From a checkpoint of a small image classifier: patch size [2, 2], 13000 steps.
Rows from block 4 of a small image classifier, named by matrix and row number. Rows with one number belong to one neuron. Each number is 200 + 30 x the weight over its row's rms, rounded and kept within 0 to 999. All counts start at 0.
After each neuron's rows are labels from the 100 images, of 14976, where the neuron reaches its largest size: "top examples" is what is common among them. Only what is clearly more common there than usual is listed. The data: stained colorectal tissue patches (NCT-CRC-HE-100K).
# gate: MLP gate (model.blocks.4.mlp.gate.weight, 672x256), inputs 128-255
# fc1: MLP up (model.blocks.4.mlp.fc1.weight, 672x256), inputs 128-255
# fc2: MLP down (model.blocks.4.mlp.fc2.weight, 256x672, transposed), outputs 128-255

gate.322,230,212,235,167,214,232,191,225,211,207,174,202,213,206,179,192,239,183,183,164,228,231,227,230,168,221,236,235,164,237,201,191,205,170,254,188,232,169,216,177,237,196,189,193,215,185,170,224,186,166,217,196,175,248,161,199,159,183,207,137,178,167,246,174,235,207,193,147,195,149,143,181,162,166,213,182,181,165,249,212,166,203,173,165,223,247,194,201,159,229,267,170,198,140,148,193,249,203,223,175,252,190,228,225,211,209,221,235,174,283,174,228,203,234,189,220,219,222,174,229,144,227,240,204,227,160,216,243
fc1.322,205,154,149,152,199,213,234,195,223,215,223,184,198,176,250,207,194,220,163,189,206,165,156,160,197,172,166,225,211,188,264,155,216,195,193,181,207,217,237,237,175,234,187,179,241,274,225,208,246,224,196,244,202,172,257,133,210,200,163,186,208,207,199,157,173,162,195,137,143,196,201,238,179,195,237,206,204,252,210,187,172,172,200,226,227,171,191,158,197,250,154,207,190,217,198,198,162,177,166,220,162,217,188,208,214,149,223,173,222,179,171,267,143,224,240,201,205,220,183,217,248,184,158,220,169,176,235,183
fc2.322,219,237,227,204,159,238,265,178,196,210,170,208,265,196,189,194,220,213,250,226,176,178,217,178,183,199,252,162,208,217,185,195,199,191,148,213,196,209,199,193,221,195,171,133,196,199,148,189,219,274,155,198,253,190,185,221,224,198,152,273,185,154,213,244,233,276,199,183,284,222,193,187,172,202,146,186,157,216,216,185,173,186,177,197,227,197,168,164,175,224,192,208,247,166,149,231,181,241,206,192,176,246,198,156,182,181,204,161,171,199,233,161,224,163,218,176,265,185,230,227,139,167,197,173,175,254,131,234
top examples: tissue: tumour epithelium

gate.303,196,194,189,184,209,162,195,242,166,212,221,200,264,198,246,231,222,205,212,191,198,232,237,214,159,215,186,227,219,212,195,164,195,222,189,265,188,179,204,155,219,211,224,226,218,175,137,222,130,247,244,218,222,153,210,187,245,149,210,268,197,190,223,160,251,220,209,202,199,210,143,183,171,166,163,223,197,207,213,228,159,197,201,246,192,186,203,214,203,178,210,159,220,202,169,176,180,202,203,149,204,150,199,152,167,219,211,189,226,204,192,186,230,178,183,221,241,191,215,206,190,159,227,207,141,162,166,236
fc1.303,211,186,187,218,190,202,257,121,213,194,192,197,166,212,170,156,177,187,199,220,152,196,180,139,244,222,206,157,245,128,169,235,277,159,162,120,191,247,232,246,156,194,199,210,186,248,210,167,257,233,184,191,210,228,189,203,166,213,179,160,215,201,185,233,136,226,224,213,222,224,236,217,214,236,216,213,222,166,187,229,207,189,267,178,242,174,190,190,202,250,175,189,198,198,207,187,216,228,159,244,185,219,216,230,219,148,192,202,221,184,226,167,216,183,197,161,159,205,226,214,238,207,202,190,201,215,180,132
fc2.303,157,191,183,153,241,255,237,138,155,227,170,182,192,234,204,148,230,149,181,155,213,226,194,179,190,195,179,228,163,181,216,211,269,177,244,225,252,213,232,178,208,249,237,241,147,234,166,180,234,235,206,235,192,217,184,169,162,195,198,163,176,188,257,207,180,221,190,211,197,242,213,180,216,177,180,206,199,137,200,178,218,199,258,163,266,249,198,214,180,224,204,188,153,192,216,166,204,230,175,222,209,164,221,217,193,211,178,207,245,229,188,210,185,190,171,193,200,242,182,208,206,218,239,155,181,162,170,191
top examples: tissue: tumour epithelium

gate.55,249,171,192,205,246,157,194,209,209,179,184,209,243,188,183,175,209,242,179,215,218,243,188,175,177,262,191,249,242,212,197,160,220,216,173,202,162,223,240,190,196,189,185,232,210,229,158,187,201,262,224,228,202,164,229,149,189,195,242,231,252,191,207,157,233,229,273,186,198,204,161,179,144,181,207,237,220,211,229,260,160,195,188,181,195,174,212,156,221,190,204,178,220,172,178,146,219,222,236,137,171,211,266,179,163,171,193,195,247,233,178,240,188,244,202,199,209,194,211,216,241,206,186,233,167,197,183,196
fc1.55,188,133,175,219,205,194,214,182,180,214,213,214,204,242,180,215,243,211,184,274,235,198,206,177,193,267,191,234,248,226,194,155,249,257,196,208,130,175,196,250,172,139,169,224,191,231,196,194,198,216,224,219,193,180,214,170,248,271,233,222,183,225,152,200,177,165,232,175,190,242,185,166,188,228,224,213,201,196,198,207,178,251,197,200,224,213,208,197,227,183,229,186,168,167,249,153,225,198,214,163,186,239,217,285,216,161,211,250,215,201,201,207,225,190,158,231,157,196,159,283,240,201,185,207,211,232,229,212
fc2.55,195,211,173,170,194,175,172,200,204,214,233,206,202,230,225,173,187,176,185,209,140,205,211,161,221,238,180,201,196,202,184,177,205,172,167,192,183,146,202,232,200,239,221,176,216,192,164,268,202,173,172,228,207,142,172,153,198,173,211,174,292,216,191,185,172,189,182,192,155,225,223,245,221,229,206,250,278,215,181,247,197,251,211,213,175,150,199,208,201,196,197,212,199,252,217,151,162,225,156,239,215,180,224,170,233,206,160,212,237,207,197,208,155,269,190,163,184,219,190,157,207,248,220,236,198,217,219,153
top examples: tissue: smooth muscle

gate.173,229,183,219,200,203,165,218,216,192,172,207,189,275,193,220,168,200,195,168,166,168,236,214,191,163,227,173,220,212,169,154,171,240,192,177,232,208,225,234,175,213,215,253,221,206,200,144,203,192,284,216,208,229,177,209,192,203,177,225,249,233,207,217,181,184,245,254,177,212,204,152,196,170,182,204,245,195,185,210,233,177,220,234,222,199,162,181,196,187,163,186,149,222,176,154,155,174,256,216,135,202,130,257,169,143,194,196,216,240,237,205,177,215,211,160,188,243,199,231,218,198,201,231,201,104,187,142,223
fc1.173,169,166,193,187,172,255,188,182,225,248,221,155,209,258,227,226,257,212,237,226,190,233,141,160,210,165,172,183,236,228,219,174,276,197,241,183,194,172,182,196,240,145,160,224,187,130,204,216,210,238,221,183,185,185,265,163,189,255,193,194,172,175,175,190,159,213,182,199,232,215,212,223,284,148,188,202,131,250,183,168,203,196,200,208,210,163,257,197,197,147,170,215,232,203,250,177,175,208,256,183,236,212,201,201,240,205,217,157,183,159,168,158,231,202,168,211,222,167,176,220,168,149,200,201,207,213,159,221
fc2.173,257,193,204,206,171,207,187,204,192,170,206,214,201,286,205,198,213,155,228,216,235,189,163,146,199,200,193,249,246,200,227,233,248,170,252,159,119,214,211,234,186,202,155,225,192,223,192,205,220,218,167,235,205,167,232,213,218,210,228,157,182,166,185,177,140,198,211,217,215,181,239,205,189,231,159,225,178,192,166,170,227,169,203,204,186,214,237,196,203,207,178,204,181,219,183,205,214,237,152,213,146,186,237,164,218,207,219,199,225,222,253,198,262,149,180,194,222,161,178,224,183,184,184,182,223,222,193,201
top examples: tissue: mucus

gate.2,215,159,198,239,209,160,194,233,189,179,210,200,306,200,209,134,215,214,152,207,183,213,212,187,140,217,186,231,227,207,184,173,227,198,156,228,170,226,198,165,220,232,255,220,242,223,129,172,189,268,212,215,194,166,204,191,202,186,218,246,260,211,195,168,183,238,234,192,210,220,160,205,180,179,191,218,221,201,214,242,209,216,214,198,197,186,196,181,224,174,205,134,209,172,174,155,182,243,220,149,185,169,233,181,161,176,200,242,250,213,204,193,207,197,162,209,231,202,233,230,216,203,222,177,123,190,141,251
fc1.2,230,206,253,236,207,207,171,215,226,160,215,214,197,230,159,148,208,195,188,217,166,204,201,179,205,253,228,228,235,183,204,235,210,221,205,103,186,154,164,228,205,163,159,167,176,182,181,260,155,195,189,145,173,218,149,231,163,230,253,176,213,167,219,204,204,163,243,203,216,194,202,142,160,239,183,198,198,178,234,222,198,264,167,215,197,227,208,241,150,191,205,149,209,199,203,204,231,204,217,154,230,204,233,243,190,147,206,236,185,245,229,176,214,213,140,180,205,167,191,210,182,226,181,189,232,250,178,201
fc2.2,242,269,205,218,242,203,244,189,174,246,181,243,207,204,118,194,180,220,197,208,198,161,228,177,220,182,199,158,227,203,201,209,218,237,197,218,208,230,155,183,179,199,186,177,224,233,219,142,155,230,183,207,190,176,188,193,212,197,171,213,218,158,242,251,233,237,248,225,182,225,226,176,185,232,220,242,132,226,139,190,172,213,190,227,221,173,149,171,196,206,169,179,227,127,204,243,193,204,200,217,139,242,180,196,188,219,191,191,211,152,219,267,254,201,233,166,220,194,224,197,213,159,163,221,156,265,176,188
top examples: tissue: mucus

gate.423,201,199,220,243,159,219,173,244,214,259,243,161,249,191,274,224,191,231,194,200,136,185,242,183,167,193,211,248,179,201,204,211,175,168,190,153,214,218,176,196,230,188,208,184,257,173,137,235,166,201,207,197,193,201,228,204,198,168,234,171,204,239,194,122,210,246,201,208,237,214,190,236,189,202,208,205,193,231,203,219,221,220,182,233,190,235,227,244,166,142,215,141,201,245,218,148,132,195,205,175,249,153,210,157,172,228,204,158,204,169,181,197,224,241,183,219,249,227,208,139,207,197,187,167,180,190,174,236
fc1.423,200,196,205,225,180,216,140,253,211,228,195,146,213,207,255,216,180,213,215,187,201,166,217,242,167,160,241,234,158,208,238,209,176,163,218,153,213,174,169,181,230,180,238,161,223,174,192,219,170,157,201,187,207,270,189,168,203,189,223,168,194,203,194,165,206,209,196,225,243,194,161,266,224,202,226,190,161,207,208,196,231,178,159,206,208,243,232,221,183,151,264,166,182,215,225,180,165,166,215,231,251,158,189,164,205,228,219,176,167,164,159,184,213,259,173,213,211,243,200,164,173,215,198,169,216,211,207,220
fc2.423,221,267,195,183,214,189,147,234,173,164,190,231,204,213,155,211,231,199,233,200,227,211,243,268,209,218,216,183,196,191,206,207,160,235,229,186,210,165,175,194,221,194,156,209,187,169,203,264,149,139,206,190,223,220,115,201,233,200,233,207,177,201,162,203,238,193,243,182,161,140,170,176,214,208,146,183,171,237,198,181,196,194,143,166,169,168,191,228,206,155,210,179,229,170,188,235,232,153,227,181,194,209,168,191,232,190,210,219,199,224,227,203,219,179,173,212,212,212,169,192,199,185,187,243,230,224,226,207
top examples: tissue: mucus

gate.509,189,167,160,187,209,224,208,187,167,155,252,153,242,171,192,222,178,212,174,160,150,181,196,178,203,208,143,199,214,137,210,182,216,192,225,213,209,222,242,235,210,174,224,268,192,195,156,209,193,195,155,153,236,182,231,181,181,180,189,184,222,199,264,157,208,209,225,230,172,195,162,223,208,195,164,241,233,176,217,299,246,201,274,170,206,167,150,169,215,185,249,171,168,246,192,199,127,185,235,207,234,145,196,207,199,173,209,229,218,165,242,209,202,152,137,213,183,228,197,186,221,178,184,183,159,191,195,215
fc1.509,226,160,181,132,237,236,200,174,165,223,192,174,183,219,162,214,229,186,192,202,271,214,155,194,219,211,174,222,158,227,205,129,209,216,252,253,219,168,214,194,162,216,227,212,153,180,204,201,187,181,178,201,202,240,200,153,187,212,174,165,175,218,205,203,216,231,191,169,188,168,166,205,239,158,218,178,218,208,226,165,161,138,194,151,246,223,206,178,217,168,235,202,173,198,188,212,207,184,156,209,223,227,190,190,196,203,191,223,158,253,225,246,187,239,200,213,176,255,154,219,160,243,163,197,262,121,175,157
fc2.509,226,192,256,264,208,156,177,215,283,168,180,184,228,154,181,207,192,191,198,242,200,236,215,251,248,181,244,163,258,196,144,215,178,146,205,156,181,190,159,136,186,153,204,222,202,123,205,220,190,194,195,141,182,189,174,239,196,233,250,208,206,201,208,239,184,209,235,217,228,153,156,163,221,207,167,173,239,210,209,217,181,221,193,218,159,200,242,247,146,198,190,193,239,136,144,211,228,194,227,176,270,171,222,198,192,203,197,194,159,201,200,185,221,193,172,178,183,144,198,192,162,231,195,190,188,263,174,169
top examples: tissue: normal colon mucosa

gate.508,253,166,217,198,218,185,176,237,230,156,201,165,223,156,232,220,202,243,189,198,223,174,180,204,175,177,180,251,234,219,205,174,192,190,182,162,186,210,193,175,160,169,198,209,210,214,200,177,195,194,213,229,156,189,247,163,216,229,243,164,213,206,213,140,194,195,204,215,198,187,174,254,149,223,230,204,158,225,224,272,139,174,187,222,170,177,171,130,214,186,166,155,217,185,144,186,232,181,234,159,211,180,234,218,170,160,205,204,272,180,150,238,266,218,246,197,239,204,226,187,199,209,187,211,186,211,209,191
fc1.508,175,221,188,140,188,204,221,211,193,213,211,193,185,220,225,226,276,185,206,149,170,209,191,188,190,165,192,175,166,208,213,186,194,241,215,241,247,225,220,189,243,233,209,148,194,172,197,189,133,204,202,225,273,190,229,182,216,157,175,261,171,191,211,209,221,199,212,158,252,221,229,195,224,154,159,241,193,152,181,138,203,144,162,216,230,146,181,212,182,155,223,227,235,240,226,185,177,225,213,193,211,203,170,128,196,274,220,164,200,201,215,191,199,221,164,222,246,242,206,236,190,142,175,190,181,172,187,228
fc2.508,220,202,250,259,187,204,243,225,208,224,145,248,242,186,169,187,175,224,176,212,184,174,218,210,195,205,238,194,194,178,180,177,208,179,167,239,169,209,166,150,218,204,214,195,226,196,180,155,171,219,174,197,208,192,197,227,217,201,183,232,218,183,248,204,268,210,210,172,247,191,113,222,133,225,247,210,158,238,229,233,161,232,195,191,213,232,179,211,169,217,212,169,213,141,173,180,176,224,218,200,229,249,188,211,193,158,189,192,220,200,237,195,260,192,226,193,201,230,238,242,231,187,162,182,195,250,177,209
top examples: tissue: debris

gate.348,210,151,175,203,200,154,224,197,162,154,225,179,245,202,190,205,192,187,161,193,196,189,222,206,185,174,138,212,215,229,163,162,213,220,197,236,209,239,244,175,195,222,198,226,187,198,169,170,184,246,204,183,192,175,248,173,194,184,221,258,238,248,190,200,219,256,283,216,227,192,188,186,205,180,199,198,200,195,186,206,191,200,223,162,214,162,171,151,228,140,192,144,207,195,156,203,188,232,231,148,186,153,190,158,125,182,239,237,208,206,210,257,196,157,171,248,193,154,212,197,200,194,200,183,150,189,147,224
fc1.348,165,171,166,187,179,216,212,192,175,147,223,154,194,231,171,231,151,130,181,167,200,145,225,213,201,171,152,190,177,256,132,200,185,231,235,240,211,267,231,218,176,252,176,241,186,204,189,178,262,205,174,171,189,200,265,215,191,213,188,215,222,257,143,203,199,209,198,234,201,158,217,204,206,230,209,153,189,233,166,157,215,182,214,155,198,194,204,148,236,163,141,205,196,225,178,260,193,204,216,193,162,172,176,187,156,228,228,223,164,206,217,215,169,166,153,234,193,161,150,181,156,233,175,177,199,237,165,197
fc2.348,134,152,161,199,231,198,148,252,212,213,151,228,214,182,255,195,205,163,170,168,170,252,178,220,186,192,227,205,200,216,251,181,170,163,214,168,226,155,216,132,198,215,248,187,218,181,204,188,225,185,163,204,199,201,201,211,187,175,224,196,301,209,200,201,220,203,170,194,223,255,198,168,208,150,240,169,220,235,240,195,191,196,202,217,146,205,239,229,179,203,212,195,187,207,203,168,181,191,238,142,237,221,253,222,189,227,184,139,196,193,109,190,172,226,185,243,206,231,193,205,242,241,274,245,193,228,259,205
top examples: tissue: smooth muscle

gate.284,201,234,207,222,159,208,225,224,182,244,250,175,202,184,208,205,178,268,231,200,161,151,198,181,207,223,147,189,177,182,207,225,254,222,163,216,159,198,155,245,212,167,194,225,266,216,143,165,163,225,244,203,221,186,223,173,207,205,221,200,204,170,219,192,186,226,230,211,177,243,228,199,174,233,202,251,142,210,159,247,216,216,187,223,206,177,180,196,237,196,191,158,210,241,201,184,171,195,188,217,172,180,164,175,227,208,173,201,265,163,214,177,241,153,185,171,220,225,236,218,196,117,200,150,165,192,155,232
fc1.284,199,220,199,231,128,185,193,205,145,215,228,197,210,207,176,215,180,194,239,218,206,155,194,177,243,250,164,170,247,204,179,236,184,208,211,226,131,201,165,216,207,136,179,204,242,194,159,174,180,184,231,225,208,162,213,205,220,175,190,253,200,145,201,236,228,242,202,189,219,208,187,232,186,230,204,263,158,228,190,213,223,235,172,228,155,169,214,210,204,191,161,178,276,205,228,161,198,198,199,176,177,179,158,133,227,257,137,211,260,159,252,154,225,188,158,162,241,200,243,211,190,159,224,204,178,201,179,174
fc2.284,188,204,194,185,212,230,199,188,165,211,194,207,243,245,139,185,228,208,141,153,235,221,214,215,160,182,198,239,197,157,227,220,230,211,265,177,202,194,249,202,146,224,237,244,164,216,188,186,230,230,251,222,238,221,165,206,148,233,231,208,169,211,233,216,155,180,200,191,182,185,143,192,178,190,171,221,167,179,188,209,183,213,229,201,220,179,169,190,194,236,198,186,169,172,221,213,235,210,226,163,214,178,199,249,194,171,205,234,232,259,199,227,214,206,168,214,194,202,134,220,204,184,142,201,125,221,230,143
top examples: tissue: normal colon mucosa; tissue: mucus

gate.408,233,183,189,238,224,137,185,229,205,147,202,172,255,200,174,153,254,254,180,197,211,183,179,177,146,211,167,263,244,214,218,157,213,253,227,193,165,205,183,144,189,220,208,219,190,237,174,192,151,231,185,204,201,185,237,172,191,221,212,214,239,222,200,188,193,221,256,230,192,187,126,212,193,220,194,153,229,161,193,250,195,172,186,199,228,158,154,180,193,178,160,189,236,210,190,200,215,206,263,179,224,176,198,197,180,149,218,225,243,186,229,256,228,215,172,205,201,195,161,202,204,189,150,185,197,212,185,208
fc1.408,186,240,235,151,210,225,198,192,217,200,201,219,132,201,290,250,234,189,197,168,193,234,206,238,228,155,213,178,185,164,218,260,223,141,156,174,256,216,214,198,177,207,185,160,208,187,218,166,169,179,225,249,184,151,154,221,232,157,213,177,166,155,225,168,156,190,178,210,192,246,258,178,208,204,162,227,147,198,210,152,227,179,193,293,200,256,234,266,184,214,179,179,178,225,193,152,218,171,159,207,190,182,234,178,207,233,184,131,196,195,171,192,215,172,227,204,232,231,221,153,220,130,221,187,169,197,202,190
fc2.408,225,243,202,253,195,225,226,205,199,205,216,142,227,184,168,192,168,183,207,253,216,188,218,212,210,217,197,210,210,185,189,198,185,207,188,216,168,184,123,191,271,194,167,214,209,163,147,225,189,230,239,179,170,239,190,199,156,248,225,255,194,175,225,215,210,199,254,226,178,166,183,162,195,242,177,206,143,223,179,200,227,260,176,166,245,260,254,211,172,185,216,195,180,155,191,176,180,235,273,231,234,203,177,175,229,176,227,175,175,204,229,213,199,251,118,177,190,190,190,235,192,221,153,153,199,196,143,202
top examples: tissue: tumour epithelium; tissue: normal colon mucosa

gate.334,187,220,191,203,262,191,162,205,126,167,233,198,280,241,218,189,221,193,181,156,215,218,255,224,173,227,193,224,180,206,212,175,225,233,218,269,145,215,208,166,232,201,211,222,185,168,174,209,143,240,233,141,223,174,184,246,193,176,205,246,175,186,227,173,248,218,201,260,200,239,166,184,203,162,146,191,168,183,252,192,206,221,197,222,185,205,160,224,193,175,245,198,197,176,218,216,179,194,234,150,203,158,197,199,175,218,193,183,213,211,213,175,187,165,185,223,256,220,226,234,219,118,190,161,180,170,187,229
fc1.334,240,174,220,210,184,165,216,223,267,156,180,175,160,128,202,196,190,260,160,225,136,198,175,189,201,173,183,215,214,168,180,194,186,173,164,115,255,204,236,227,172,235,218,219,196,210,209,207,217,217,185,215,212,208,214,179,188,222,219,207,247,236,176,217,175,191,241,161,208,188,186,192,151,219,194,198,245,199,212,262,155,178,200,205,207,173,204,181,173,213,193,187,236,198,160,192,190,198,224,186,247,236,251,191,195,127,211,227,199,211,193,227,211,235,200,209,168,208,173,187,208,230,186,209,173,239,191,157
fc2.334,190,151,196,181,237,206,178,204,203,173,178,199,229,169,277,169,235,196,167,192,179,241,196,233,175,203,242,219,191,201,189,179,194,196,190,217,240,184,232,203,170,232,225,208,178,200,181,186,233,206,201,216,200,202,192,186,207,225,227,221,239,232,191,174,211,176,201,166,194,205,202,160,168,143,184,166,203,221,258,223,183,186,184,182,177,209,198,189,200,193,244,206,203,164,139,163,183,187,241,142,192,203,257,194,131,183,203,194,238,249,137,210,167,251,196,241,210,209,171,196,215,227,235,224,158,204,216,226
top examples: tissue: tumour epithelium

gate.214,213,178,228,192,216,180,215,223,188,178,195,215,269,203,217,182,208,223,160,176,169,221,233,216,161,216,164,201,198,183,146,168,233,189,197,240,213,239,229,165,209,249,236,210,215,203,150,150,173,253,217,215,214,145,187,168,211,178,233,267,256,225,201,191,198,235,252,175,215,188,171,188,152,171,184,227,201,177,231,226,180,208,207,224,199,184,172,172,214,180,221,139,200,170,143,183,176,216,210,152,193,173,249,168,119,189,206,233,243,241,185,208,229,206,209,241,229,197,219,224,197,189,207,170,121,197,153,235
fc1.214,251,178,125,218,185,229,181,204,180,235,246,123,202,196,189,227,165,228,235,251,246,156,208,215,209,180,184,211,153,148,208,226,184,201,155,187,162,170,252,236,175,188,220,209,219,185,206,181,192,171,199,184,215,261,193,195,187,257,186,170,146,203,185,192,163,237,219,259,245,216,198,274,231,261,216,172,220,243,144,231,247,180,210,214,206,164,183,178,209,167,181,172,205,247,234,236,177,254,189,210,244,179,149,174,222,168,211,226,198,170,234,201,249,200,189,189,198,181,217,194,216,209,165,180,214,166,213,196
fc2.214,133,195,233,253,210,194,232,166,212,148,245,213,218,194,241,179,211,183,168,214,199,178,223,181,219,177,174,139,229,163,161,204,235,154,146,176,145,221,186,251,226,220,235,180,221,164,184,200,184,220,209,203,169,159,216,205,250,233,190,216,184,212,203,211,128,226,181,174,222,161,226,177,226,217,198,202,200,229,180,197,205,250,212,200,213,208,166,206,195,172,202,161,177,179,144,188,170,200,148,208,221,162,189,166,171,149,174,199,191,188,244,183,219,176,210,163,246,210,233,193,241,159,162,151,176,254,151,205
top examples: tissue: mucus

gate.242,184,169,229,226,247,235,195,175,190,108,212,221,220,229,193,166,220,239,187,162,188,182,229,184,209,183,190,175,225,146,215,216,263,209,234,181,191,238,192,205,187,190,215,209,183,190,173,142,137,213,206,163,221,166,171,191,216,234,216,191,226,184,222,208,228,235,271,181,228,205,181,171,229,220,179,206,186,149,228,209,245,191,235,180,249,207,171,223,195,166,236,140,180,174,212,191,199,196,241,227,250,187,191,225,190,168,217,240,220,187,203,186,268,115,179,177,185,221,220,200,205,177,165,133,181,244,150,218
fc1.242,226,165,134,178,263,171,198,204,195,146,242,160,212,207,150,197,225,262,177,205,205,152,223,198,215,171,145,207,170,250,175,132,192,246,203,238,223,181,185,215,226,229,191,192,214,216,179,197,157,189,210,183,213,243,209,156,198,229,167,231,227,251,157,215,220,188,259,186,200,150,200,172,222,219,214,185,229,224,176,227,234,173,155,194,197,131,125,147,225,137,208,193,231,200,180,223,208,196,255,203,188,219,197,170,199,152,253,240,211,180,213,227,186,214,203,220,198,206,226,273,207,202,131,216,195,165,196,227
fc2.242,194,191,201,278,216,240,161,211,243,187,166,185,198,148,223,186,173,182,204,252,202,252,237,216,222,203,242,249,241,201,205,234,185,123,189,127,162,176,187,167,221,179,211,218,220,162,185,226,218,186,161,189,112,191,200,232,171,222,209,184,219,215,184,170,202,212,216,240,194,197,203,169,179,229,170,182,211,244,250,233,236,247,192,201,166,249,267,234,202,180,217,208,169,176,164,172,186,181,191,219,217,202,262,188,206,201,201,160,166,206,217,219,191,214,200,157,208,195,200,182,164,281,217,181,208,212,174,229
top examples: tissue: debris

gate.632,187,147,156,177,158,228,222,198,214,214,246,110,236,147,234,218,236,256,133,188,171,190,218,184,200,189,162,205,199,193,202,191,201,176,195,164,227,208,221,239,182,177,187,179,235,222,202,181,181,229,192,202,183,189,225,144,199,189,192,156,183,186,214,130,193,199,180,172,191,250,174,224,191,200,214,258,215,199,182,230,195,188,204,223,220,196,180,179,159,245,224,179,206,248,179,180,170,202,212,188,214,164,254,216,232,159,184,200,209,174,126,238,175,186,232,212,238,233,206,189,196,160,220,249,150,160,209,170
fc1.632,208,240,249,225,222,171,112,223,195,144,171,221,189,197,172,196,161,176,235,182,146,240,184,260,194,217,243,196,210,228,178,196,166,191,177,222,217,185,218,160,228,245,192,207,174,146,197,218,197,181,203,202,206,170,209,252,222,201,224,279,221,209,176,261,202,201,229,232,226,203,199,181,180,180,153,143,208,259,252,173,227,226,174,201,119,173,188,204,224,146,163,208,248,221,188,184,196,171,234,136,175,219,185,164,141,253,207,198,199,221,229,169,162,221,218,245,212,119,195,219,229,221,209,186,238,243,196,212
fc2.632,166,192,217,207,224,169,231,200,210,174,240,145,180,200,215,195,165,215,195,220,182,168,187,210,183,219,192,186,170,234,209,188,271,226,142,251,206,258,179,215,193,232,198,196,210,190,216,208,144,236,200,185,191,193,241,247,222,202,174,241,159,196,219,167,187,205,204,260,186,242,202,220,156,215,216,210,173,187,154,209,238,239,219,237,194,190,154,168,223,173,203,194,199,249,151,194,174,207,205,214,159,139,222,164,138,191,209,184,188,182,224,184,173,206,226,198,266,212,256,187,238,123,196,143,180,164,176,252
top examples: tissue: debris

gate.634,199,166,214,149,245,195,215,167,225,154,190,184,198,171,226,184,239,243,163,174,176,195,194,208,190,146,144,188,219,156,227,187,223,217,190,188,245,197,228,202,202,238,207,206,144,182,188,141,116,222,212,170,218,110,189,160,238,190,212,187,210,223,194,211,220,170,278,167,204,202,187,174,219,218,149,216,230,151,188,208,175,166,228,189,235,184,195,201,169,174,228,174,198,211,164,199,200,230,228,220,239,177,223,215,182,136,241,209,201,233,128,266,211,153,188,240,200,202,174,189,195,180,232,166,193,244,162,208
fc1.634,205,187,201,183,194,235,222,195,187,286,166,208,190,242,231,207,201,200,240,212,263,178,165,197,195,220,193,219,194,201,227,211,246,211,204,235,157,207,155,233,215,167,220,199,204,188,173,200,187,181,228,206,170,217,182,164,231,219,195,150,173,216,203,189,166,243,179,194,153,220,202,236,189,223,305,203,167,165,156,204,220,225,208,193,244,285,224,169,224,188,250,161,156,214,221,187,208,175,137,229,203,157,206,225,189,215,188,198,188,210,179,212,267,170,211,168,192,238,198,170,160,177,196,154,243,174,190,219
fc2.634,217,168,208,182,222,155,155,174,160,162,174,216,174,225,175,185,221,178,244,223,251,196,212,190,223,180,189,166,224,182,189,232,204,242,214,208,242,210,243,218,157,199,166,222,148,204,274,195,186,157,192,214,230,247,187,179,255,218,219,200,139,232,176,226,214,203,231,201,221,196,180,159,241,223,175,195,215,145,165,200,196,174,210,198,164,156,185,177,238,173,185,214,215,201,206,234,266,248,207,203,191,193,150,197,182,179,232,243,199,209,219,183,238,177,195,191,177,176,228,152,177,193,189,229,211,213,223,202
top examples: tissue: debris

gate.206,259,133,207,228,210,166,181,237,165,138,204,198,230,155,171,164,213,241,138,177,160,191,208,224,179,204,159,215,200,208,191,132,223,234,213,198,181,219,193,173,210,198,208,235,231,239,186,166,167,232,201,187,233,169,223,184,163,229,221,242,245,206,217,194,218,199,209,152,188,198,127,176,158,148,216,248,183,221,215,240,198,215,215,171,190,172,172,147,226,211,219,175,210,186,197,202,174,197,255,187,195,194,183,211,184,186,210,264,236,182,211,232,192,179,191,236,204,213,190,232,237,223,160,197,142,176,198,202
fc1.206,151,225,161,254,156,256,181,183,175,180,219,197,197,173,193,192,176,185,192,125,151,171,174,194,209,132,190,196,206,219,172,221,167,189,223,223,151,205,198,180,167,193,176,232,224,230,200,118,226,185,168,238,218,177,282,205,140,232,208,224,237,188,170,246,214,183,196,173,224,199,189,222,225,196,183,196,182,249,269,200,226,190,199,219,184,193,242,186,185,204,141,185,223,183,244,200,155,196,249,214,167,199,152,201,216,237,210,183,238,153,191,181,168,187,130,203,171,198,190,221,144,220,216,193,146,254,205,192
fc2.206,204,189,164,196,179,230,176,229,221,246,188,192,228,241,160,216,194,230,198,171,185,168,165,207,169,142,242,221,159,220,247,187,170,204,237,202,253,236,247,172,257,221,201,199,197,236,145,158,234,188,173,204,190,209,235,187,219,223,173,195,196,251,168,210,167,234,236,180,261,194,194,215,252,213,219,201,170,197,209,169,228,207,154,186,215,178,167,157,233,160,152,213,197,198,222,236,203,268,223,230,195,216,175,185,152,175,275,181,180,149,236,254,226,158,229,212,168,163,199,208,200,243,166,231,177,221,208,249
top examples: tissue: smooth muscle